From a checkpoint of a small image classifier: norm layernorm, 97500 training examples.
Rows from block 3, named by matrix and row number. Rows with one number belong to one attention dimension. Each number is 500 + 50 x the weight over its row's rms, rounded and kept within 0 to 999. All counts start at 0. Numbers have three digits each. After the name is the row's rms in percent of the matrix's.
# v: window attention value (model.blocks.3.attn.v.weight, 192x192), inputs 0-95
# proj: window attention output (model.blocks.3.attn.proj.weight, 192x192, transposed), outputs 0-95
v.119 077:470422585507441524502414515470519522507466485439507518473560438497456396528504536501471483465489451526444533556483539526467492501609517577466562579502436513509615484470485542531544546450536483570577466473518415378512501470581533599486530517562503576456591403435535446446393544526551530443
proj.119 079:576558410540428543367503386540587436475551450490457465484516530496508487456487518413505517510526472558580433469516615512426626564418519428538482481532638556481457492464518426536495523486483507512463599527488430528474491418529537503558441461513504387541474463513606430463516426473493593550
v.120 071:477520456540461451593487571510596339534459543534547579493495570515466494527501477479464567503519548537596528541461523474514567520497545542512552406585519481518662476537464584530522471469528475562553489507486566546540539488468415499530481443506505400618558580489482406570509435599490486448
proj.120 078:532444536465471481461459492441453551441490461420478371432482425525485540563491503469489484556473488470427579477448503536512492553453507462498486580489520473407474541428539471569413534489544452537549530493486445523505490514557580420505410565616615492476485461512492559423505503466496505532
v.121 111:508414558444467568526531481510467419443522523418554520485482406492410468617456518490459531514602515510472506500494552471541451510483564556431539519423431498598579605516419474546519529447520552601498472525557499442558480521593536538551527556571579590480459552517485429399484500531552511517
proj.121 125:483485438499501593405526401432514489551481529521451479459524510519572529462484555541518497534426439523533519533525523550459600534500557422580434551541616523414472525455539462468518480561400539392499549472489408546432498461539467507498431499529442399450585397512525507507450502408551444489
v.122 120:518558382494485465530535503507436525537543473525484491515486584520524598430488417509468479528528531471564545469453491530515389521497438470498453407430576567524424501589588496517530488467532519517375418497501593630495397530477515424508482522465470499489433560525520557525633467485468464523
proj.122 120:403417586491536463580475546473475483514423503514594521541477484460494454630485483537520567472432510499448505477506401533526475463583567599494508501515383477468517434518471480464555449594502565567521505498492530457471614580488502548506530460525537567544522558479443487526450565555423431504
v.123 118:460441585485451544578494520503551411434499550499524586488510418511432428557493550491461458466539505508456492520467554419476454497544561578465551540490376459567617486490445496520494534457573540570599486510550512415539524514581501585493562508534543516457522540470470441458405540577552525457
proj.123 125:521471434516436542393524370444549513466516495450449435464534522534534507467475528476537469582484444523548540506507575543505606570430524398594467533529642486438458527457530442510470513501462499416521561521486420518453468450522486494462455532557501395472540408512570450462516443407544485501
v.124 133:449529445577527437495440477506593455533492526590455517548509536450568475524586511565531537496462511509555481542619428507459593443521503528524506538579458429404539438392514486426494461542443491480530569540425501505436545500432406560510499426453468398526533474448468473557453504493499493468
proj.124 132:530545542449476527549485559509470580458519474473549390512502483536486494452499517417447441443564503459510505457414543469512368475538414491454531490456450512586557522551501554505463568428551385568548421522524552431563445494544568523478514570450579523465454494447499536489504500519476541498
v.125 069:557568346620560371506518501502479484526541541513523464469553550435558572505573434597532568538466549526557486501489529483519507527418432510511496442553576472466435504469499470457499439567473556487412522518450517580487543474479472345493450468530425423494472568498468481519604464417407519508
proj.125 072:390506545472531469588450573461476572496484472510555473487504453518467549568549421530473489447500548453432497544481390528473332434620457561461488549520424480433511512554456509435466528491498474535624425412519531491522521548454517476508537465526544587492479503460434579483469548522473504513
v.126 118:457433607513501543494408522477591512478461547486502550495540410507488402557511560542494510473519489517443465551535509484481581456596552541493539562608419444504631480448443485506476490532474493488646574520526449417458583481545470612523533481524512493486565453483496462508381582532558483463
proj.126 121:577552428530447511429545420490560520470597470467443446469532548539459533425456546462503450564542436556571469507489597491502524550410475420529478511495609541560466532479519497489441542431478430468551534515538478471526439422496524472509478529468514389496476463520575474453533390464528536489
v.127 128:520436603539493490521459488486580439476496534496520585468483420451497427613549551492539563501524494535483445510562507503502588451550607553496551567572431442487590478420458491478501491518472493503604601488512428440504589488539505595477503469535517468527563462480509450515387532517540487472
proj.127 128:583558402472445553425517445523560518477589479486455438440585527559502525392479532483507422510504431523562524512469556480446522557441435395522480526505602565518473558479535505490460563429468435433530494515508489498499432451540511447457449532446508430452509419505546556476467424454599532506
v.128 093:541486462545349530468463405450516417434534565484491464503478389499491451564445556479559557534539502484471468508451509490568570522478594494542543581490490468557541533444399440492523494484528505510583535541523499430495519455505520497514517543539560487552546501469514401408491482541581556489
proj.128 096:489597512485622513578501636511487526594455492565491538538431613542534474378497472535470448429502449489486514517590466470494461459561478521445565445527484592475483396479515557444521472479550446489483408496512500539484509495402471494438503433405441533542482498518468571550543550509446528474
v.129 093:497497463526540371553477499517482499493495504499558450526396444508505466465485464510512560445545477489572450509392464511522631535495488548486569438513481476476536519527450580408543479459558377518518437478512594495475546451445489456457497481515555479631528548449530373488588467522478494531
proj.129 090:499480510373466631491493530389433548516432577476475500465476547607490444422452477541450429479484452463457608535464511492523365537532530577481540523457515529529506487488512511429567536497476532487506455596586432538502440478560575570536468568480542495470527479455546558508402538507480506497
v.130 078:517487474481383508424539460465470458534646525417485546436503457428545493490449510536459511517514430508444389440459553531495471462515488424543565545478581518567416493400484552557500505530472608481506587419516502455469432473626515490437447623523524543520542433485495538508492550486545499521
proj.130 083:503517476553542466442532450570660511497459483629539587572537506473485480456559415407444477474457504470535413525528541481536488499464488516488469440525535500440532457544518460473447511538502502534500492539482643559505582501455452439614456445388499375524413460522490454521507414532555573516
v.131 066:561507483440435560431468454460488491433565504483484519486600488497503468514514447551461484520485440482421426466521526520482395558499467428504504542459602561505427497416540409558463531475428632486510542499491439457524399547581496455522494596534470568457533432468448612498462504475615457499
proj.131 069:478463469607589340484547464551674478490516448509485609492493551492555554451543475400525491531518517544542333505559427505514566419491409491508393471554484516509516473515495473513470475564520493504520506468409610511532578469519488410495556473481484481548461436503525480577559474459530584525
v.132 094:475402552465409584409524475486537500490499520460463541450536506497457483487508509545489496531491509527433455465525538461501434442549487461507489512500552531532443491490511464571472495500467664486526509471518409427529493583619513553480538532516482580382472458557450612500451535480527520464
proj.132 093:517458477602602385480426430622658518503554422511537574544524527376474514562583484498495520540493507485571466514574472503531579478482458536536428486545519442429465490490495435522373479524544450543486576502397622527487582536432426438507540399498491495548407519530436449541531470513516480512
v.133 091:559522478573437439545467434481544435412491500555461488503491455466480466561535513578621581528568536557491454512584525472480592534460588540506553526537463469469605479454456443482474537501509529554593572484460505542526546500453461482528462506502531476588543554484450365469423470594606556526
proj.133 091:433533537399607581546535630480449529629445537537546488507517579588569470455433444477483443416448519483436469561541437422480441530523473484402484474486457500495422435548488551473584430485521544484426489509500447505426502503492536525447512457474425561491554579508517532504600574529391472434
v.134 107:535593383497516371620513524499464506524510514467518475531444495458546518470493391460520524478487467515577471522430471505497572514489464493491477454476499479460487549572503608457552455474521483509453460429538628581455385517444466439523498522531485451592481516444522475548560454513468481524
proj.134 107:546519490384397589431478444414495533427460565494500464452503488551478443499467547495423452527459507513519566484356560508498463492530528524452506515420529583554527483460484500478544555521515522461547485474618416495539447464652559535576450546493544410426510465423523503504407456486589525532
v.135 084:547463514503488606375494524442500477505540470495449485494613481537521492542512510585465466529486507567419467454573597501475415456530541435500501568462538506529449467473534485506452484518467613435482593568500425497520505552558534480487503529547422535393472436497457575513458584487607518477
proj.135 089:508463473639529380501501489591613461522563419502501523496507553471494545532540467414547539584505517498505382520564510470548599518496465471541409428551502468473484522479476472529438464518553448574460504465371580476518542587433446452435512384494453481541467543545433473466654473569478519522
v.136 075:540497460479481544561500458536529406453475554484585522486441494467486409556405530448549511478498561542500497463449501518489577530465544557509547494509442442524595525493441544477496483510593406545523494527513548408484567463488559467514565523493591445562513574455592351413579518512538530501
proj.136 074:492501537447537571525495622525386529563450526534491485533445592566492423440427483646480398490498451467516646571519442520470387496512488565405592485460476564467525443500471537448513483471505509439487510546576376528483454512476540521499539505437573528447524492483516575525498529503425520435
v.137 072:484486561598446469491420434515543463450497550561493505497531482482469428524527562574510496492622559501512574509511459444524501467504567593472543538564468410516628468472435479449436537550490418484601566531521470482481586476476499523450520409499560453570551445568464387469476499542579540517
proj.137 081:412424568505544508519515520462405508585437520509479484537497534555544498439423435562554473503518452481426482506633444488534480552459549550485466533533468469522416433522545523485506432506544540465467525543426469508435537508434522492456568438494421490510558607523474531507588579481480440425
v.138 121:493588396505581390578547564519459501548506502498496504518484536468561511453513450484498555513445459547595473528470487521484600480475430507495488447480528505431521500581518595495516438473522451501485457410504617594438453500472463418538470510510422421551473551470521487527537463495476468508
proj.138 118:541481513387367567412469429455458490426454529471479446503528488485473482576494515476461502511480502484477550463373607529508485505556526512499490535473554498556512517504504475479563524541484523481557512509544381468544420491614568541546405566507592496431510422469525495487449458525577490528
v.139 114:536491335553466401511471392488468373441579542459445533481485431445511467497505490517556560521530541509513430499460544521472562506480534456539580556508489421514533531459436506440509515499502569487609559487536577540506480496527391444432491590514492438580456469458475384474525465509633514459
proj.139 115:500616513466551512503495587473524534535472573591533506526496647540535517455496435412440407465402455454510527589520460521532488493496513519448476436481573596492465389516561525490546514484531507526471393485526500507520510487379500501551453428425462433508505481464516553533525472566423512503
v.140 102:522477452512447412525464420475495411467529593466573467491374475488509465540448503491512533483538510482516494508408515494538588559453545535511578504473494473541526563487403503435532549475544472527547500488524543472487485440501482459501490531562573484612550549477554370453604415495536523566
proj.140 107:460562530423574560523497567455454595532425540545496579534510510586506429412451526574482436471503484483493545541463466456446376463522501550410534437455513567482545413478533536410555520486465534453524454519582486591486498451446551545470506504397472481484495418470522589531454508510471491424
v.141 062:510428578507394577496499464539552469360450488579550525508493470529438488528502546479489411525512517472425592526581575495555460456533552542475450512493468488578567508531503431508477506509557503589476462525504483470501522471492556552582578446419505533419524550513478459428449522528551486479
proj.141 071:437462528541579391600440504530399505527460491512517539500488456515545502418444483647491491479585476481434470458571475476463483507523428499531590508556469499428466508491452472542489502472443513486509531537436510488418515542470454471399596558506436598505509546530474539541627570505507454482
v.142 079:496586534511502422588466540541533485521450508526590532588381587463462456503537483415516487487479478490547499600483444472525596556429521600440480467489472489505567519558481553477550517437565436484482418478529545501469558495397546511542497456540577488559528560511555464484542457554400529583
proj.142 089:514490518382498597496491504422399517523448527484455473477546442563478476465410519573499510455477442524469576482446545496476460462543566584484601584482511514520456504467470535461547520502477585420489475556666415497493478424607533593442483600559519548470571448481550536591392605469508458429
v.143 106:582520368536450388506481490473495392487557572482515523443417454481543467512464456483566569493493518521530447515455524467517594529466522504507559513498494479507533557504433520432564529490493561529550508468541592542481429497513476450514507561564516477632512538429534376479551439501568507511
proj.143 104:468578519357514563461493580474454553522417522618511500511499585559492507443434480490461405450419438499539552517431477500475476504585518534399509427453499607503506432481552542436557536495487563496563384477575479487493474452475536531538480484415525458500534463442534567538490493566496515462
v.144 110:485419576504493553555522525462480493537415536401513519461490437568620489510511592478562534543512492503421498597434490575427525462519511412574478506595457403521632468547464503521509463594489444406595470474462480432489552496553462530472535482550476501483594499466545450521450524463447474426
proj.144 120:572534433476477511438514419560431486444534433571552518510504537474409486572450449538420504526539522484494493438515594459554474522459554617440475559421560611538377540428456443567483554419547523551413540536547470578515473464536585471575438534467539520513449516559528452493525427569528583568
v.145 111:520434563428432565512501495462446472434463530400622568502436399544504461556383486417553549481544500508437426525482539522551486519478524486457496543420455517596512585544429483579537518479570540528473471459605485474533431495546584513543490626607530572497513496488610488439444435481502486522
proj.145 117:503481437472576532390518430515504491547539514598476488503566555496496487465524549656423415521514458477535564463505569455476453479479531537511526498551599580448451477503542451461402475535486493480504509540487447564524570498512413574487498421431452467469527493542511535562480540535548500461
v.146 083:436548423570559429520458523542498507585503484579402488509499578550562514443591492568468461525453447475487626569479495483412447432520480438528523422539483478455508413552534509446474469537483362439537446554429514519454522514474473513424505430375381484519501510452452519562589524528434482446
proj.146 084:501550547566444470488495544460525482434519534414560516501434447411458522612475465404549582506479580493455400474545445527511544505524477466502479524482415459513483515417403449527583546488525624562487545457508580441506523508522532444567470543586590523524486479536439439457463442471505497531
v.147 123:491547451521535455516461539583524496559465489596464471537522594520542530391594458528466446496430498542531555518471485478441469419546435492475485429516561505435499394529554538429432456537497417456531442496423504559498528525470426526466503393393416429483493490439458472576571504545436505459
proj.147 126:502451566578420460525469519492499499437512500408555502503422441411493568614466502441558613551555576504452437469561434506535577580457505469524505548481434417538479548421432518555531528488504595567453562479478547417500512524486506466556511535623568552522483509465463438429528433505504475578
v.148 118:488541427519559384519459533550540499563450520650454443572491601490538513456590450489432446477460501506544574533444500516518499450518459498480496425502528511412520411552552514425457473521536356486513404507467521538486529490433443483486522410418450444529474491485450487556556473555476526482
proj.148 120:482502613567450508545509592474489506482492509380551518495448422469518537556462476443588609508542563537452437487529405509518544547479476460539490487512428420536514527424453493560526476522505604544461568490508553447528531532478525452495504515596528575505498540524447454430471474469492488535
v.149 078:510506490480467579615614549457506531510558442415489484404486520449473552441418494446470516500584512515567524485589458515499510590443487476541564378521437480586424519561448514523489455405451598470451520480542606493538431544468486466446564594516513579501477571519467507481504503487502507522
proj.149 076:415516539407491433550498534491434478475416492477568501578469434568521475477549556590570506428502487547485478532444486500513437454585502515376563537460485479406593499590505466466490508496557320503593444434505366546475483433507536599456470499470562528493575465441520510517439552454513482426
v.150 122:439532501554553485479514533499546466528524506569404538469559516465537523485622516611473463534530547540503527464532460517413487432554503537540536465617459490484507435498512523443478451486379552442541580550398449475481561556525444524482552436412440545440533491468410526611442580534572506407
proj.150 124:530561505500388458529470452476515515433467508489549455563466513538487510531492461349530539487474501498521478493459528512559514494515507469452380541444465447531524531508508477503556575428545482515568449472559556427493425450512596476566450546483540460518464509379553469464540427468431509561
v.151 125:478525482505553471492517553591456499560420461591455502569533573532519541403564483503453408517439499538478540516428520466478453447543417503442425433461564554434516445518579549473422497536533418487486419460485540578467499523461464496483475447439438408490428437468465538579543503548458484473
proj.151 123:504450517541411460511475477478518460469560500442544487503454407397521512607455463462547610512513551528463404432592472476586580556467543478536479599520463463497474550446447455556496452572528540554443602528478533437470528517523471455539500492619547570513533496510494406449505490510501446590
v.152 119:473441598488458620544539482411514499460525533373563527412501378515533488553445607490515546525567493527456473506520488564448510525470528478577530507530432404555527546495418490538511507531446525441543538528480461451516489506551554514504571516602495563458553536498524458490431524439535484475
proj.152 124:555541411458514470471477420515484515496491485607503507513515583544441478501527480537413419499516487475558536497437589504521420439510511585427481511420556534505444502514532444517447566405530444491510458496568483569567487459525535517547448516362531476496453451497552557563540488569501541486
v.153 117:476494490500487514493486455451507449432488523532489578505532521443394477651496500547472535514518529461502426427597510450514496532516564626471550527473433485513469479435501485513512516453451660588513607545519457462504498552541523522562511582506527547440480509498458526487398532531595516508
proj.153 131:460511499479468574459506490478567534579483532482435417495563540567556494408529500385484438485456419528566568565445546485490468494507437418510421440542555507493518497572608513430489517525482457441611432528502492438505415451532537534460502512445492435461543462441524549525556502436505449476
v.154 151:529560391461520425478489494558478539487558444558520479568475554517433524460460411476430422466480462441556527475485534415578454531473448528452493485374590617476409517483566517516516498445571521570429455510529540592511416487445549442552448564464544488494427505520516556495589445531480491538
proj.154 148:433443577504540530497491550458522492593498547422487510483480490464604494501522547522544537496467501526437488543529425549440536494507515456588531477626472428420577484553508511431491407619435527433556550481432484457499557538462403545444536430591405522504555519498416498523439619441542443438
v.155 143:509537422534546441423515478557487527547631438566435465537519553416479540436492423506407433551519484470584552397512518502560513556458459511499534538421588570475352508431563504475481519445501511588396530563494497561495448503446512421474487539472468508477443497563490548479595473464484497568
proj.155 136:418492576522544470598504591460547522547457553441482494491459488508578504477574523461580547446472507529455442561507394523469524436552492451491527450614374371463678449582494521454574462553466452435610470455453539449481550508432434529470536461515472513522531526425446536505463600465489479455
v.156 087:483458541440403542575552519485440518490479477384574511489460396572489491554381548425502481505483504550437487531459528506524467525472488449508502515456469525579565513551476504596566528472571477503480375393606501445581431508541579491527502523577531529518500514535590512425466440493492496470
proj.156 096:527442440431558528432486383502415454532511441583517490507516482449478456538549538622428455499501525470507541444550554470491448469478568563499568551492562544457411513511500443527406424535493458581449538594506426522498563502535443564471525431459541508483482499553506489517476548603562515447
v.157 108:493552403522563449476494541582492496590462476567481473551517573546528536424519450501435400486454444491507584514460522469511460456570452519444472448481573582463478456528562513485484525486552379486499389504517559548489449507480477480471505466419414461504488462479448578563575475533452569476
proj.157 109:475444543527470465535465521460505481500512530432507515498443409381506543641465557472567569526541530539489453450588426493511586538481499459571497502539480441475557498471444479537520433566512572517461583462478566415490559509481458496528509472592528566532566551483459467435463535485538429548
v.158 118:509495474522484478512532567568449535551491481489510469528481482566547544413535483403513467489478470495476524531405517536481492498478459425539446453436545551515540484548507520462504526540587363471497395446516550515511486473458481488454482475501474438534450476496549523544590453514351502515
proj.158 126:512497508557508497513490533527492489496501476500518569493435482375463518622476538581532555537569584481452478430607438508530483509474549547478547544505444477500464499441440493543487464595506582581404585524463514499507579530473464491538521445545532548539492542550448451486441499555521483526
v.159 110:522568444483554441472510502595470551525520449599498502561513603538451522449504428510394449477441475458522510445480501450557489465453462556428506512402587587474402497515605480508465532447555488554426435505554539583506413498458536466523484540439487482485409457484526545484576472566485503540
proj.159 114:414445567544498509510446543486537470567478508423502469453486463417595525518538570522537544506458520546449465528519458505472561542488491442582549480596490398432593472503471507479501384621490513458539569473399493406465554523495422554454532470587497505508569521463434489482444580429536418445
v.160 056:512520550482446490495496491512534498539427511508557521527462509526472462493418530477494495482549470543405478530429512547503547469540410580404456561488482480459526523475451523538571580425478400485529541503531436398446591447567494503464493484510586539592476366549524523533458513564478513523
proj.160 061:511442441518533432420435398523547491516525508605409567509498525423490534516532503592483471521503561478540537541562418463525518470445502539509520453486639532477413499605459420541465489524437578572469400501482562581577578577498460446541512463499424481483453467520487530537502542499551572531
v.161 099:509424437514488566557525494554499411485539442455409520516554414451484544589520429577481562508498491535591497519561502484472486578467550469564495493507415416530508508506489482511484452512523534564392601614440526502545533575469454553591527520509424457394456646487421443459422498482512488496
proj.161 094:502479513467599473509504520444450608510418463486480515457439428582497484463577534547529559530437511473548536447434411498449495466487492576447612564477437504465490542484459473480519549409517480368534491545566552535457510424541551453386508553497492551487506518463531531498475531428451477423
v.162 101:473493442522437446478547483476463484543610575461430531498475488471546479431493525480481518546575417516484487483384588505451506464502478491534496468547479522502505473490430589474554532502511382463543501447518533464407509454497512506427530526505561446613515427506529519507655549507473500538
proj.162 095:579520552596501451525468537577538526468599391494544521505487520436476556502473494503495465546519535483482517550609510492488576538443455494537536487504547524436509502506506454551397489470543567579423512417493465501498518556489411431592497459527472511483407464560435496470425420566515485589
v.163 095:551570493498528557482510487505464576522419487514574456494454539592533506468476484392540509495449528465530531519528411498527545599437495478484492452454563603511468519506552478517498537513540557494416403406509579570526469465440532415533476475570435484487559549500581529463483426429507511472
proj.163 096:467534560523398584528557610485435484461556547508532478524531497486609449470437514506425476447602454501344450509449544527442423493590503479489484495546434470545579443404435552471596509538536471500543538486542431366448519522537486593552508517519520508483525455458491534465464540568536422459
v.164 125:572528532462521574503485493512516531410434414513553499547490476527443490606501485460527491440440551423518508524586438447573494586447560526478494524455468505517472548487566403542475509458525607609408469564515485512596509542465529484583493444506472526437482603515485461449406421493513537513
proj.164 132:441464466467490578462479464423429507595404582491446513498538495580622483435484520541508513474467460538498523490443472504472458443547561484495497499522474511500480450522469538392578506554469491381543492564534491535438524408552529521395505497512481474488551432454564519537520565420484452414
v.165 066:548474494452465436457517487532496523464596503493536530481492493451426509477425603439397486529570455462449511498456555513497550513538480536506479504456537583534459487532471581568476603441535405517484512520562500484487421473517521407426488477525580512524534488563577464472618448513405529602
proj.165 062:485457515556542442446468518524513433546495516489483519487514482433536538462515544587505507528500534484408476545553444486436621418483489485541462462497549533408552483429471419593483486538468570434506536505476467477476528523529388499517535457608526484546484484557475518541473521532485491485
v.166 068:474455480476530462507534579471524378525495499493466587484567453432565473552585493522530537480457458597513491496547477531482550448557487565570535516565425416466525459429430485468538420476505526507562613481490516457517614553553421621490567464496446462456514485491400493549423573494542521457
proj.166 074:529522473476588495487421446529512536442434498548437416403485513566421486470570483502575451550419536424566548514445544519557463491433513566474511521547555508471521554624568465518460571483505441491534410574485450532482443494468509489442502573499528538494505510482519529493499463420463519494
v.167 112:547431538480519583555540480544517484412448421491539499513527428496448534598505449499543506488478578454539548495588490448580469571448555489487469548486495482554470556506514434532469491461531591597388537565505490499615496558486484496593528474540500505395464634532453471442442467498468512549
proj.167 120:459466457446531530521475485403471507557429571499500533442489493539554475460519582535546518474485428529530531496453470496467482486537560501508545551503481524491492505482453532417577518483446475391544458530588502559462500428514598522412515531506452478557569425440569498496492571394483478389
v.168 102:473446432554425491531572436520503435491622527448415507452523471468480472490488492482489551511612473549528477453449627498451444484495516480570469512551434460565539489523446591507549455529492450498498589505517549469491483511548479518411585573480479466549493509473471453455635508500526474500
proj.168 097:550486521542626425500473538564557560440568373446510496511484462511467508516501517540482447561459484501573541525572472545517581540448453498513599528475532553386517564500491487612425477410523510540422477391489554602483497555481477416538435530587468560472494558596474469512407464496501501521
v.169 104:510510389518454428466467475490466472565646506480451464460516519468543484410461470511475490507603413514556499451407535494456486507487474445542437472488560533508467495510510569476532494513542428483507503475503530543434433481518489469436488592492557447559509444514540483515658505464456466519
proj.169 105:530513618506529478532487543518467550464528438473611481521440492472497544516455520535529508507590558475350450475559502549533578517538475475488533529450430446468556557432465431556468452521542566532491545416460515465510532563502461459561453501522560570503489536517449505491427473542538492537
v.170 072:498500438471567527475523483479567489530459499502470469515552447439615512537554425522542598477461552518586401464488485536455474541515493465541417470509497493385504511453471541458532345561469587501517589622435601598500559528477476456523501497512418400505442570461520516509634570495491470480
proj.170 072:559513666517496454569466587463425565481482473494494461474483517538513453471488490523492502485476473500485575497463492461502402517502457543429463524435400523497553489512507507489511609398531440447553505463513465453556455445490492481560469592454587657498437542514487543474427434475426447563
v.171 098:484556559447561616500564522472492589510341478507546525488438504585488526501465532454567478509372532479463498540570431487533535532480530496440482421439518538517499531468514470520520494515525587502428426448495495558523531469487487405496473379533439490481532559524529480486442433449546543447
proj.171 092:494572513524409540539519627496468471544620575496473482462534555464596457473473536536413463424570448484425548498481552459424466532563419477487497504499429533545581353484438597455535520519457414495485498529558425399470457524514526537559606486521550507471510445447569540475572541551451471482
v.172 113:544565497449551531526478542470511610535395438486557477496414542591534539478466521413537496465424501451503515536558420502553527524457477466469495438468576564495487554511572457530498527483516540490474378416516540621520459460433539388524419472532472513516526527523553520457495443468522489482
proj.172 116:478471564517412566529553578438395450548543581508505491516521508538585486492442541484450476444582478531360452514440529531462464517607517461512484529535401445564579405491499540468552500575492502464526520517558433356460513536588500645528507538492538505481540456447486513502535574590539437450
v.173 101:526490450525435451490549422503443513482642518490467471454426511467446468439434524467394455545574438464500532472418526512538482542447438465497487467454543594505463518576480565514501498463507441505463500487529537468465434461469512454438504576517562475553447462506535514493652483477455476630
proj.173 097:510478579490491482454495509534524441474503506463551571522488468436558482539465573523507536525594536519376414475564468493433615493518524431508562493494506483415556480377454493526519417557518599443459567426469520522508583565507473465520493425568516530497479539575456501508441484559573488515
v.174 119:441548535506529483438494531443486608578453540504486500496487568497560536411463569518487503534504504535442479493468473538443530443578416465514479467458564537460497495481511556482524485580495424366586484420471513491429510479528497433382447443471494448557525375507552579591599516498513464438
proj.174 129:570553519539430468529486537535548494420572488540512494536527555420462499555512455450461463522539534513472437510558559492495499525504500525513447510489471471538537473519528507543458483472483504635490510465471500416559490588496465519637471482453560516480455501488435456514505490619528512575
v.175 068:465444471456567533534549500561488465569495524478486446475580475500499528490534433564403487444481523522615529441541522536517413490511493467533447448529470508535519494525557501477453352604464484534361543530505470528527577573520508528552641490535381448342492574474424513491559580478480529469
proj.175 064:496570615552448399483477551475561498506518486416540522433481482501465439451555541473511513516493424459563510520471529507501574449537499572498557489585482382505534504497490426468506527466504355386646564456465486488531411448475455517500522531425563526539542459494470482457483474474505472560
v.176 097:490544416490534418483507526509512523526575472515502628512514600454488529442450446511501520546406474536531498532557440499493619458397454494489460446532547557438414441477514497532561511427487572441463517428466543613488449482435425414536458521479429475613471487579464483540485438516531514535
proj.176 097:473539612487485588472491563450538516459510538517389405460522521530542505512537552528465433466494529467427565496576521469427403501617456442449451495524477470491549502484542508494468551488447470521587520567522379416564517517585493587493569472521553516381542449420446535452457586538495475512
v.177 125:409437466602473501583476445461503438516591493492461532435563446502514512461519527527533530517625465550586571469531536542397430492524489489538581474627387424539554459584502554503519465459472473439537522506546470474494485522528418606399610531485426549493536528475470498521504525490491475438
proj.177 122:487605526458468480488477473446523526463443548553532474527492606541505475578555469448555576572444483528474430439485555595509536448550550494494411500465562491529477390480478486476574567536446529445536498530502579481460567437551562478576388482461548492533519519410493485538537469495464449584
v.178 098:487461445569441464591545478516479454469561487485533469459503478484491504430473443455525513534637481507618575438445526497509447524496482480497522479464406471622487531549526554562540473437510502536431411515589580508579390501514535457433551551458493529528445589527561470471604449506502546508
proj.178 097:476445490538494567379506354460603437562438533530556488501516450433548476503541513566491479471491514509552519479485498466456574506500580528559516531543566469420416499424464421434440518640485423473555550552469419510463606447499491505489503385564529465585531532526488485518506551469500415490
v.179 103:544580495395549491363454532448490567502471540541478579590485562518526522481475457524514519502402477472407420533535442458460571470492502524480462506473638540379493451416497441494481502546509625472524576461431515553523493518491466435600396522505475404544483413494483517541438501529581512525
proj.179 092:550534553574467523498495582544492489443544495468432464451488445538476564478518563461439485505558544473439477481573632445535447522487434465453434505549447499584537576536520569632454502382431550589518425477554488415576476556560498510478588500504470529383441489476484526447481479552520568531
v.180 111:508404514616468481523499439460527410435576457503448523419515394519461465568528576510571578521591436465536543498620517514505490492432594567516572545599430477444558513525470475486543520464487444508484542500512432484502533504511458562489525466560512559540575492515499417462431531481497504510
proj.180 108:461559471499549510507529584511469562590489471570459484534549592610525528382498461487474438512483438502455451573519552541460472463489456476514437391498535521531433417466548506434536510483464648363482471477478546579429514479472508477561426535368447469490519543449528588599493469555500480474
v.181 090:461506532490556465414491519464531497510524529521417578480520479468584460516508551581497502488486459541453462516516494546463548448507485576524494546617557501408570441507516498517467463571451569428573600521466434535438547533503422525519481485485442516547540471470455525557353572509564493460
proj.181 092:531612507519454499561539565494528560409540485477481474473492552583520563502499502419503483549510508554448505470526562537528501499529426419511431500509476558563485454523521583565546595407468550530471467420546589455515426491518572520555505621456507473428480532418486515472503412534509530542
v.182 106:539549562443566515416470530525544544516413547535459551542504580477503489568520547523476454499368521473340407516545463472543594483582531556506454499532571547385522465464467471455482525544497514446543544470467433474475598512473500521560425462507502482460498422536478566539382555527510500503
proj.182 097:510547467536435529512573606520412515421487489475475495470525461557500530484458545449536526453497433518530558540510523471549418492458444517441475474446485563571474544553573538565540547393565579553470423453576536513519404515521539486485512575485464459455469504464588463454524452495492537490
v.183 095:458395595545475561576449511493522455484541516484477522430546386535497475517527580521462492489585494518511571479449554506470444504562508504512585540567377440579558537542443506495500504455408474481606511545533425372525526544586458622430639503491537563418508544445495529473405600496502479478
proj.183 099:505524422517426449483518442456500505474445457484543509506493513529510458477430365477558566526417481547556415484440469584504550501460535445542395458443583524485419458409511458469498475551537534417431509496458654540454482451504530436560329556447482434589495603473531465559535408458471431508
v.184 108:456463411549446474570503462488464471527558484466521459468512517516516519427495439448507524497579466521671567466480516525470422502450437463528506489499445463613475508553518561505525466459526537499451430514540578543520402507533444472431606553508493515553439563495504474513627466472470513500
proj.184 102:459453552459492508463451408444581506483526576542538493540489496407545427527551525594479490545516541440457501483497529526486571472517574537535533536516503436414517466420449432444471513628471434467575542581435415452484594480517499489536470409527566545561508506506433492504484570530503462539
v.185 076:519428572486507595527456487446539508395557466481432485451544390509493515556515610523511552487597495500477506470483557478488396511568529522524598588510376443559540508568501475476441521480457469461561508508473430392524556527608440611523604451484529542486550484482482537441407576514572445446
proj.185 080:539512415583498504515532493506481506472485467496551488518535566492511491489459355498577564523393459513463364519455485554507489536416474460576382466511578487437403508443456498486496499517502574428388498499463639577506502455452481437576339590477441415530450518482536422504515434437471478512
v.186 136:600601497359532535404443498514482566478387503505545476608432542495528483528479442487450494484404533468382411507446488475574529525500474510455447515358610546436464558386495444501487520552567564549498503503496573541479489504499552425590356531532548450510483491489517497469461484521556497530
proj.186 132:523422473553520505489579532578498490497524422408474500446522383451480558454471544553503472500560508513509577512533481436473481560458445502489537568508466481475526617497542510590409449438561456577466527476463468539558473550496401490428616461538428522440453466579435495489466477490532565478